A small sound classifier, trained from scratch: norm layernorm, 26041 training examples.
Rows from block 7 of a small sound classifier, named by matrix and row number. Rows with one number belong to one neuron. Each number is 128 + 32 x the weight over its row's rms, rounded and kept within 0 to 255. All counts start at 0. Numbers have three digits each.
After each neuron's rows are labels from the 100 clips, of 14976, where the neuron reaches its largest size: "loudest" is the band of the loudest frequency at the time of the peak. Only what is clearly more common there than usual is listed. The data: acted Russian speech (Dusha). In brackets: how many of the 100.
# gate: MLP gate (model.blocks.7.mlp.gate.weight, 672x256), inputs 0-85
# fc1: MLP up (model.blocks.7.mlp.fc1.weight, 672x256), inputs 0-85
# fc2: MLP down (model.blocks.7.mlp.fc2.weight, 256x672, transposed), outputs 0-85

gate.18:140069148150156148139161112177139134176157151144104172107130128153105138148174210072124028148087097102171139176157167080134130092148171100101139113112157121142103106176087150128106092127110099100172151077101138143107160213104145099131122143131110150139132126
fc1.18:111155111165144105127125089127143138120065118129164157100141164126113099061169102100132082166140074156113090080140147081182155127131114152108140136171106137051134126170173115117084140037086130108136171166076203118118120153084184165140099145198108188191103146
fc2.18:104123101099118164095171155094135150099129125124102108137150125161081181130146095119113178163114132124103178153101122099103119134094104046173128146127148158152134114144129142137176118107146149186179168204149018112127213205123069085095136148122104098105103104
loudest: 250 to 500 Hz (41)

gate.375:117115104072115132136162101142099140145100218077196164170153139122094170115094147112109178102167198103092116125110143093181127088119122165082152092188105154118150172120115047151101114129148095149133112095094139153118137147124145169166158104103084113116145119
fc1.375:158122141184184147129169165141155154116141140119130110133085108169120100156131109151122145175099117162142120053130050134171075141142145103154072095158157177161126150113154163061146091117098148138079121114137127091079133124127126142185109175144168114143109095
fc2.375:088152093118134116146096145149078115130189117109113149154097137089085152152149128140140119166170097141083143123106186025091113224108144211107145073153064088123141113078124126149104121099168114101153130113130122136123129142114146117160115107131141118116127133
loudest: 500 to 1000 Hz (26)

gate.405:137221177110144122120101100143168146139119121149134138099114147139175127114082092111209166120077095108102123132084166194117077092112114153170145149105120109123167145107127133145127102076139142122156107091141142212187144134082128069094143096083114121233189134
fc1.405:160116210123168121111196083152149172149073148181159171102135103107103128123086094096154173143127134150060135131121128182126118132151095179165173135070104120083138177056089124086121131114150154117128137163118122138128125119134151083158135082078107115146148114
fc2.405:155098123123144149120098128048143087121196123168119163145040139075178125132139143129193093146129178135122180173152118118115157098092123053118089129079127176160081156147140154098137061183142097130072117161122098129124125116110135120132065118174154125125117100
loudest: 250 to 500 Hz (43)

gate.568:107148098135148050147137160053148190124124079155160170139125144091119147143102151105087103129148166156107123149159091092092203159090115066103108173117094134122153099108112109177151110103157142110160170058202196179086142135102151157193135106158132132107107120
fc1.568:145177128133091178126177154188102094095082117151150103089081143110136096179118140140103142105173077068157178126138126066150172144070114105148120092139094157084066115139135151108087171120197138140078097092149171119149126112120145098115142118161097122117159116
fc2.568:126123077098109067137145116119080138161172163141144120158144140189136125098115131123138132115083114064162117105181104132100166162114209153099034147136136145120123088176146150142144167084108108162101116144193165116135156122113131129166127153132124182064148117
loudest: 500 to 1000 Hz (43)

gate.193:116141098077109057154103172126138084086115117088111223113166122125127092102141115111109120147108152100113121149119186101106222115096122156150147115175116171152102100125118155216094128162075152102110120121131165161122150090073137155140137054161132177127123096
fc1.193:163185108148146088186114106175142156134138119175146140076091129175125109154154108134079088105106132165149130089108101100097097178117117121205138174167128107117121148086122125145163118121188122052113063096115097069115103167122217104123094168140124098141093134
fc2.193:138092145104124179118108104175198114088123117177138114159125118129145095132124071188097213117113065148179125114148142177149120163122114091108110140096114163156118130065155075167107145130080156144094125166179167154176147121088075129141188087146063144157125097
loudest: 250 to 500 Hz (43)

gate.547:123131119125152095138115071068128083154094142159158163109085126087134088125118149147208053130119160146139118139121129194074162098159097119105185142121133140067082138141105112156149163170108128139135117096094159131091123129163123073105144146079102133141111095
fc1.547:109130081110126157164133148120153145144129113074170135099136108125110134140124099158130037133105121109028172106199221160083154185125115106074092113135071138137172097160112060057140195117100144172128095067126194104066141107132098108091193110078094137189086139
fc2.547:102162122155174086144181057157149099132156192093091124131159129139108156137127130116128160110137159116078041144129052173159115105149166115131125155147187113142133144078170109103131106096104144113135187170143107135136155105081164131112151198136137191131116037
loudest: 4000 to 8000 Hz (76)

gate.179:171143120124138173152119089115117188125163147082137098137157111155119111089114152102155153134061160138076151111097081117110045134136096129137160090145125154132118136159161129103132130117139132139106079106099161147095145100153175181143147152122121117110126095
fc1.179:149109142147105077070107118095082133103199110149126182131193065225105100105123134077175143124078147138141069158154123112097130181084162089106127126057150144179089116141150070062141100143124108144149125146154148141136125112118141129167116129153121131168170117
fc2.179:127129164179155210100130128100184124129163142124145128120102100142131173171163118151072147145120120127120119106095176191107136089143143129061080126105119117093103137104109077153157182116107116202153065116094084122101133151094117157077121130171135068127106149
loudest: 500 to 1000 Hz (26)

gate.386:138172167052115084106131123032134137094175147117134116156101171137078179122046113124124176151201200120087143159078134088112150113117124133173117104090152090107099090136171167085160136114111165164130144079161126146162158061126082117133118159080125155157127148
fc1.386:141172096145135161097127166135129138161115090146167166200072121148162128137097176108130112127114127140124079116116128151122082103170100144160127119124121138104107185094098146138118058104083210136113097122096093135110196153093149143098104103079150165107075159
fc2.386:098148106160180164165089117082152102097150128152123124147172115093202158167069140136084126195204109145119096084111128166128099057182163132112163141148147140104100158119138110108173076100082138109121123122183177090154088091149084140151158117165155135158173133
loudest: 500 to 1000 Hz (26)

gate.600:184170097119110140137137109106141097153109165049090183128184136123081123123142181113093132175151098120149094088061109139080123131144154134204111088126103106122137108088146117128166175159126123160102094176158072104101089166121167127137115089171111103091162127
fc1.600:189154132123135158135177096085121140121156116108182089098125124150139160109152093084101117181129104099128126097162142124134106116141098171142092154073160116149094086119162149078142133133171191162112053116135153157107160163179135110144146101113079150122145142
fc2.600:140175195129162094133133131128119108111194186071112119104158132136102118155108161112137130191186156123149125113127152151138211209159158075104157104133063085111133152105130181122163091092097107133098128102113137157137084085154143158114119034159144153198105181
loudest: 500 to 1000 Hz (30)

gate.79:106152092152149126107097068107143081089156114119116127093047178066087076156193114114132107134135086163104148136145078113124121113114038164117130146093151101088172120211145123158163191120124146116133078063138155173085097180112109116151126134112095141156143089
fc1.79:128170142151109124175134181111126148171144163153117171123161103158163135141137182112086131147066165126149156146094101132112129149139095115132123153124148067123144113128116150180068147142152092077080120133142107090174143121163068088026133125134119083089136167
fc2.79:082122101123156102103143107134089132125142112199103074140157107096154152138199137088139119174100108153179160178149133145096076164103157065157048187134093126153123137153132071154084106168092107187113103126103159104142108184104185162131114099172188118189097113
loudest: 1000 to 2000 Hz (32)

gate.566:132084121081094154170167098111176082142167128127144114101200098174188152128191122117138097166151140103092166193123179128138117178139104128131091123162163170106174210141053108089118177080171133194164150107123154104194118122157089155147138123132043188136114157
fc1.566:138164143146183101152164119155084137128083124166112124172110218133112141130057039136081122104100133142116117094151102056154171127099110111130122121134120079071181101081129120116126063137075085132160102131134150066119135120144114120118138105136149152136139108
fc2.566:154094150092104173113188149142115164109154158119133119115119128130117099143107145149155140092143101174128146147124199075142097154125104167120146132127121132167112087128166151159182137088111087077118155114143096145177133158127165088118087120105151173086205102
loudest: 500 to 1000 Hz (26)

gate.285:094133232172186104155115073148146129132116130150151139204125085123141191078149154117136105087141083088128141094082166125130080107110121148078120137151107094181108138109155161104137094140139125110142143183165181164163141114154114210170156148150137168125081076
fc1.285:143091165072132092124138159134168098109134130113119106084140130160133125134167137101143122165168125183109130080091179109065162107117122151062090130111091207113108134162113129086136144164155138136125105144098114140115163085225133140145105111127134113156106082
fc2.285:134155117167116205176127146143184180153110134128112188143132142116139132104089092093097116094134135139087119145207099123100154101088122156125130088061126108083047152121114196126124153110192130127103134165120174185110136075089112090123148021078148132096166119
loudest: 250 to 500 Hz (40)

gate.344:129089091107172126141108143094150123143089119180121176164186098122184168090128124176118123123141151138064111131146173132099143086112123096162156080108093128106089125117115069140094150112105133169105148139054038087103097186074146150183102162148108130138201124
fc1.344:148174162131088163152145146100124132201120097144164141110166115137110160138151126092060125114118122149128079103136147132131117119156155151153095181127040104143104158145076146136112095112045123173156080145165136114163146132155183140112094164082085139063124136
fc2.344:128158121121130181126071135110077161146116128135131135133137152141166132133189126150109090161192165147147103084159103159128099112074106146182134102160135064152091130140148182088157133075175067058150127131053179160067123119121097120114139159124114068149130105
loudest: 4000 to 8000 Hz (35)

gate.601:074068135145135159094131112185052136096175186103125143081078180135139096089079079163068087162126137115093154133111153131134120172112087147131148128099157135075217070167141133142100109176186143153144165104135116160166140118124144113124107164124147089097161101
fc1.601:133100152104179085102151094133118141174083104123110169112209154073119118092167147116177157098159149049054104123074141115166136210117117128119162128143189173154158117120134135115109094089150104132147115096191196076123101135154197101125145136147114150122125060
fc2.601:136106128127102116145101119144116123126133114186146140108025079106206179172172117123101089150099136119084126119126166073133129136114103172098109104063122129142125086101163081128106186110161149117152138176141133135190119217127048111156125139035145096135156181
loudest: 250 to 500 Hz (59)

gate.146:161109121060159108141126124170104115116133092072158115102104134157087133191184191082088075179169079132169111161082094146108103113161099163133120124131126129098105140103148171099118111133121157097098187061142176105131140156125133137160154159183106088109150156
fc1.146:166157108114109097103157124124145131093069167117194136113136123117179141126150128068129152109158121162049107197167120109095115140129084177111122196118129144161083107149164140097105094102117111097127142134119148080150084111092185228149115157184148149143124121
fc2.146:142118115128172153178082140122107149188172129136138157148156115183106118125176118122143151159129159121114144108111151069099107105110212134075019130107087067082141080108111212170145122163179106175141117155108123072095136158166111157055152118123133100082142132
loudest: 250 to 500 Hz (45)

gate.145:145110137159114150159099139173117142197149131090084161119140123142119139081073111066097097098120107119128143132174173174091166123119123139101125144192172093124090144099154103127127127176112161121105182114147136143146189081153093143107141171105094103109164211
fc1.145:060238145150179123105137104100138138136120179120123134156121106139136154166119127121132102069112083132111192133131139082154119099169146150130156117098137080111117149149131114164174124153021120163094138144152113184124120117173139105064115147114156173112136078
fc2.145:105085172132123125125037135118105136119120050075110124142162146091113136187112143070103142121089127149154136087118134144101159118188086125188090139137128123105118178084158163157148151123135183140205080095086145080149133125126100161138163092175109091121185135
loudest: 2000 to 4000 Hz (37); 4000 to 8000 Hz (32)

gate.403:100131094141073133143147144091133104086126123142182107166165108104097149134150159110161106147167082144137130135085077137121073187110158094112169155113108110100142145189178090109188164129155089124152180119153169108145215085118122190142110081160166108118046131
fc1.403:198190177120127089147152107173107128110101142105087178171140191151126123157119139104154142069034078183110147141199103159117145115139168169158122114121103148180108088114129161101116169136117206098161136130148119171131110115077135160119108128099121141046124136
fc2.403:133123076129121109173063191113146122164158097134182150117092108139102148163110148112138125172180148129165130133099196127080121169112184068104108144116140186144109149126109162156129115126125132093128092173171128139150131081155151106183145110120085095187116163
loudest: 500 to 1000 Hz (29)

gate.26:184129046129099129137149148130093092135091115147133125106107156121170145139144108135142132122172118093126097127098084155095171142136159138124113137172112153122080137130146091147114113106183160151139170102094132103153132094140158172162065097130157133135158097
fc1.26:072163134109112106180175138162154168140130109099136128160099154165152095082096082165167133059111150134093167129124140125138155162140144060140153153095123109119148091104134118078111158153131108129127114127147134149134152186131114121127092169128086175176172216
fc2.26:132138138156137113176143130105136104114117071083116156122118087176113113115131094093167096133113162160161136122090168072101122138128153189113160115191100120126154123084120057115132143125182165090191130113139093161149105184105147161124103128152135080119110170
loudest: 250 to 500 Hz (42)

gate.374:132077129155063127128114178124161138127123177099073157146165103184119058049098134067146098096151157093102127171131092149150109100150112134164088111082079123113058089129114147137119095124102103165147165059181136136103127238068126141139122116130162175116135090
fc1.374:080191104138158148132105167177165134105104140118066120179087163171093101143049138164079121072110073123200122084144166158087130153133112111134144136127087149135066097142124118107086118143119142091091161101131155112108134144150137149133108084117093144120110188
fc2.374:078095116161077139155142107095074129087116074124161107106110141146132114095168074153098160180145139149050115181102137168070123211183212128193104144127095154070102142130149093193170147148110075171131157102134145161131158165152113102143086098176139089133128143
loudest: 500 to 1000 Hz (31)

gate.389:154125150133121092117103118124108082120093174093167177171148118155148173113158105144142127088126157128118067090116177143135126208045230062114138108079098100108148132113179146111097150160103139119088131102131147174118142052143113147082100130102177137157116090
fc1.389:129126077128137149137085113107155130136121071171124140065107131122102126046133081144157145079181141191135102110112097139127122207165099101146155173165153110096109121163135098144158103120121086128150171065081130095172158142098136107174076195157124151038100179
fc2.389:138157086154096103167048159116107105113131246139183124158120166087088159159099125041122124105103123065175103149102092127156101104084134181071096146114160089115141106107142047083105143141144156134180160094131171111167137140092185127132165134131143081118110112
loudest: 500 to 1000 Hz (39)

gate.498:152131104125176144144176077125123126119173153149133115121163193153151117185090142094149171141092134159104137101134137130134128078104088084066151153096147138089148135134108236120119085091122125088117175149122183076107139135141133131145147134140148102162091096
fc1.498:143197146163101108102160121078171147139100091173141184099105115134110113147159152077108069140102147142114117090120136159109150118116175120117211149094106188114107101121154139128114096122148150079122124123137092108135096142130184144151113107117134148102092118
fc2.498:097080106148151156186196143118117125108113204160144101097146181151146117104089135103170103142093101090071123095131106121118128119122144118095132121110133173166122114175164114147147064209095153116104161123143144138109148110087114164152074079141190113136162181
loudest: 500 to 1000 Hz (29)

gate.586:137135084090143125184113160171118173137142126167070133148082195179141118174134076123113216131146159172168122130132131170101140211130175146084133112140116114061096093119129107168123118147143070139097100210106040087162133065072151145113197117160118144122122149
fc1.586:105116138093124079071133124136075141122115102097148100170078070195102175146126129125106177087122178180127130150122092138136095123159141172129104135124134161153099149113158146163123125095137132097139112170152213096139114139121171117114097175065126109120154063
fc2.586:108021168074095068155167132117140158092113146148157101134109110172142118139120150104131077083122156125164180123161149145129134155137147120213109163133144105118053130117125166138125179146162117101170173111115128091138159135111103102179112075158138100093163140
loudest: 2000 to 4000 Hz (33); 4000 to 8000 Hz (32)

gate.316:163186134113156182176107157126081124138094126082055141084123168106129195120169149141031174110120153120085146136119164117166115187158120133111139158107146127120195146155182129094160072120085122115095079123175116117098137081120156115085101170145130130214106139
fc1.316:100135136183099109173073061147085124113172125173147128094166138173158113136124115095118098129135107092133123145125111151113168110170126167155116092139146125133154084121068102136095183127217141159133177070145142131107105106114146113093136147121052124097137146
fc2.316:154113168051101156133054123143118092095113126157120087145195117116129095123103136059122114083152099147087162092138159091144107064124146149119102109127166094114133165137096096032109126221120069122160141082116120152149160124123160124147121124164164096158154145
loudest: 4000 to 8000 Hz (52)

gate.3:138097185143116093139147081091117101112106128138171130140064116150137122153175181131134107131137081168111147112178076076112156115148129076154132134122120131101205106106104120205108079092153075130111141110098117150161128091121100108125111174044153131148135160
fc1.3:138061104159181117144123094123117084151051162100132135104091145080155124127078077131108165204144122129155137105134136102131200086158125117108094181108079107086164157050197111171117130112129114096128107182082154171113140134081166111112119159146125074139099155
fc2.3:146122167123073152151173159072098126033066153161119135126119133105136126115126110125109087101092147153146158122127122136115174108168135116155096111129139125075135082150106154084126119170145115086108135139176095185120106126216151116138130160153107183134109157
loudest: 250 to 500 Hz (41); 500 to 1000 Hz (26)

gate.495:162123137089101124158144143086123141068119149125156076108132117172153118138142124116167150135096137145126130072107147154127104205106131128182117131101157089134183137149085156152119103123081067149073119161087164121127128025121088073172167132167143169088125097
fc1.495:134132179116057164102145184096077143106149120123172124120109127179138160185122108117137171123126182170079125117135116109151107105140159091160213087089110175088091151121111075136165111112159092153092117145121096175135133128110093158145191083117170166085132181
fc2.495:105143112065172137088136187131092152113163175112162126123094125081106121113102157092165152141074147120113090126140200102145142101141119087183157142146060151131178120127149121117188112138109088170115146150145126044147178139143151134163126144093058114169122116
loudest: 250 to 500 Hz (69)

gate.490:103138084101085180128084144126118140212127066080026187106096127117210151120117123194145147131113140109130134052134120117123120141135176123122117168090157131083155128105145124122146158128111115135116135160137183138120122125117152117099088164121226166098127106
fc1.490:124164090182148161051083099136108108101112140120107163154181173162131107125143133116121128105148158093114142140107083128163097143184107132144132087081144144140152131154083098126139187190120141144098154094142107167152133080147164087096097111123101143104130136
fc2.490:124086141174170138122131132080116111159165132132150137070159128144149140121083168143122160114081089087075134135122151150121189085189094162207111102140098150083120074110132118127138087162167058128132153072089138057128089113122167129104180125149171142034130150
loudest: 4000 to 8000 Hz (28)

gate.512:174113137145131116121185119117133121132109129128111146145118104121083175122132171143157158139145101113100155114116110121177095164136248147136064118089101125116145130095044185148140174162127128087182134087132185117152116118123124166093075138130071141156146113
fc1.512:101131114111133131133105095141160131144118116125126170162142133153152143164130110111156183128145166153054136152162133116129096079134126068130135133156118195105146138200180140082038119145190109145084141123110105146112094185148154096122145164157130115176116115
fc2.512:139121081190119126051122110128057149192127131126132087133085093066117112129159129143134120109101146128156108145114107099125068076173068125075087121137105131082116119106219079109112106123175153151110165111161065080131171121125139125056103085141137087131155107
loudest: 250 to 500 Hz (47)

gate.195:101138133111096098167109139090107145053118125155106132154144172164180132106090085123157061155148182128119088137019132117164114132119123136100173124147064154167139164173135117157174104095107104105109099110121162166168184107105148121163131121146075130062135176
fc1.195:133130126149157144173123083084133165147112152046172107107142089124094149120117129135135089086147086088112195122196126099126117157172156120097112124123120082141096111105145218113137120081161126132089129129176120148106146157147167088103167155131142134176172105
fc2.195:115106095165157142161142129066135129107103155098128125187169084139116185130133105080135163171106105124152059159128084135155132124182140137170099199134070113119146162153151143115081138089153149127070098090078124076127094090133128178098154200192100175090177119
loudest: 250 to 500 Hz (47)

gate.345:131160109204097104153145158138093117152143138217108124078124157088145155089109079108128137165110122109118174140117211174129179084136131119171132116119165100125120088085112137170064095106080123137086147166085076158171113100136155128120147150225164148130053127
fc1.345:150113080136096071133133092123133138126128162084107132123099103154105107103130114100160184084135150153153108161099105128157115146095060059112063089103163137166139111176171177097072161130119168130124186120136126151141122102137168160135091185101149118145092110
fc2.345:177115126085120077154114183122101134171146163221128166130133117168143134113078148148131068142100110090144194100185156137146075135146093133126142152169127121172168123087142096152118113116191138117094053098124122122118152152136111135093174142157085121095193165
loudest: 2000 to 4000 Hz (41); 4000 to 8000 Hz (31)

gate.310:150181046102105118136143119040160171196085089126172083117078154105093162130098116176135130088077138065132183176112161104162092134174128143122175147156107166076109157151135100103075129072099100124135136099113105174132109134139147115127167103151152092082126147
fc1.310:114152112121136168145145147183137129128113194115098117076106204132190185112120101164098146161091142165155151082072127118126120130117100095081086075093176145135149156119157114136164178138206121162062093186145143149117151112111147146153107129118101123103114144
fc2.310:096149071212020132182141189115153202108186078142107161143143109137174140104180112157147133058112065158186091142182104088176078107091125128107186159126102165191132128188115131112082099090143154116140127155104120103126145141143147152144104137096178132124092166
loudest: 500 to 1000 Hz (34)

gate.36:172146139147107144112108102177165102081116141232108144154127096084180174117042092108155151111146127140103118164151175138068132149135102157097169149139123156146124119150150118140140129136087123086070131138119153149201105123107120153180161041152103153107105166
fc1.36:125113136100140139118094146143121120115112064134163159215085162152168124125150131140134087057139102099172169146149054116132178209165160135140123176096114133023103180151113135104130183130104150088181136151129126132144145118152112106162175140120139139126141115
fc2.36:125118164146109064151162142182129152120118143167159140132144155095137093179154145102088094123136098129207055108100097131126147129149118149091105137123176095148126145144115071125098173136145103080128109074138148148108099156115180099171156148201136098115190177
loudest: 2000 to 4000 Hz (35)

gate.670:093158147131038139139152106183124125115122117148115160167132094137149098189121144067128082089147115135130117206101109119082129169130152133150162133148124090093144143121193129130145079131103136066152126105102138179108150142141116147165083133092052116141172088
fc1.670:093090145086154102154167118132176014120162132168080101057141137127138126109098155079203142120164196096101183101146124142048151131121094114124130186122095161121102161149129111121183166148150101096061094188198132105131129123135197117120169085124175093136111173
fc2.670:118074089142119136196138078127168115112107141177124127129140141185093133117161109116160068057169126129141157103134113178125100180133174157119086102110172154119141120136142130139078110094089111192099164171185115122141167147133097138124133216117123140137073116
loudest: 2000 to 4000 Hz (30)

gate.415:150117106080128083126091155143144140177136099141119138149139173141157133098145082105096091117052157167145122179091154117157132087125151135131019085159131109142159034177111175136113128133089129088092144153060161087151129157081144145087128097136108136135137087
fc1.415:150151113168150097125112127121094066068064104099135074148137127120121144146143157133182154096121107155107158176162130113210124102104127178115087033116130118084141137083135131156136151104114116107161148115116110185102115146124096119116062127168166113115131158
fc2.415:105109173118114134093199142163133117103102119144125126150193121184103112146119100114066159187133089082116113131189074123104095154187107088070166130151117135130133112138112158164123145174148164068114066117117132101078180081084123098129116135129103113117142202
loudest: 500 to 1000 Hz (33)

gate.87:164143142200143047157078162082103218126199124113126157188100125112080067108175130128081079115105152136096134151124130117109138120139174130138151092157169114119142089121080090186101112105133144117205115132146125072160151164163164115064072105134112084184118118
fc1.87:115079156142095113155105092113132099121139124126107106101140122132111120128097208168102128138147116151127153137155146114177139100175104107134149152086173167060130155088185184110152138102060184159093128085144152112156147151140162169132211129128099134165120142
fc2.87:076186125128153155156137139154096133154164079127141105132157155133109151092209102088173134129118040111134123184077064194091077183144107100180163107092101106151172080133149121109144138103128100102141135146103092138157157129092064102101120142129155127086117121
loudest: 250 to 500 Hz (42); 500 to 1000 Hz (26)

gate.612:142151135138136111209195182151088096148152142181075108119135130146175111117142112123110159079137119174144112130182083088147125118114144196167120099131157106130084123111068177170140170130127163103158094117078152080000081143114126150139106143094148092099143137
fc1.612:111114114108209174074103178168103182163102165105092102091106131118132099153179120133106128085163118123140138146151118183101123104119145112130132107130092205114068127202146121190139151149129182089128120104133085129101117164145113103100157156059138101174179139
fc2.612:095094116139115069106159081126091149170120189121158082172176157101122140173112168141149124075143132147049107179053080160129143147163110102159097055085118078129143137099114165108093091135118121113127193122140146124133166144052104092141118132106156187180126183
loudest: 250 to 500 Hz (80)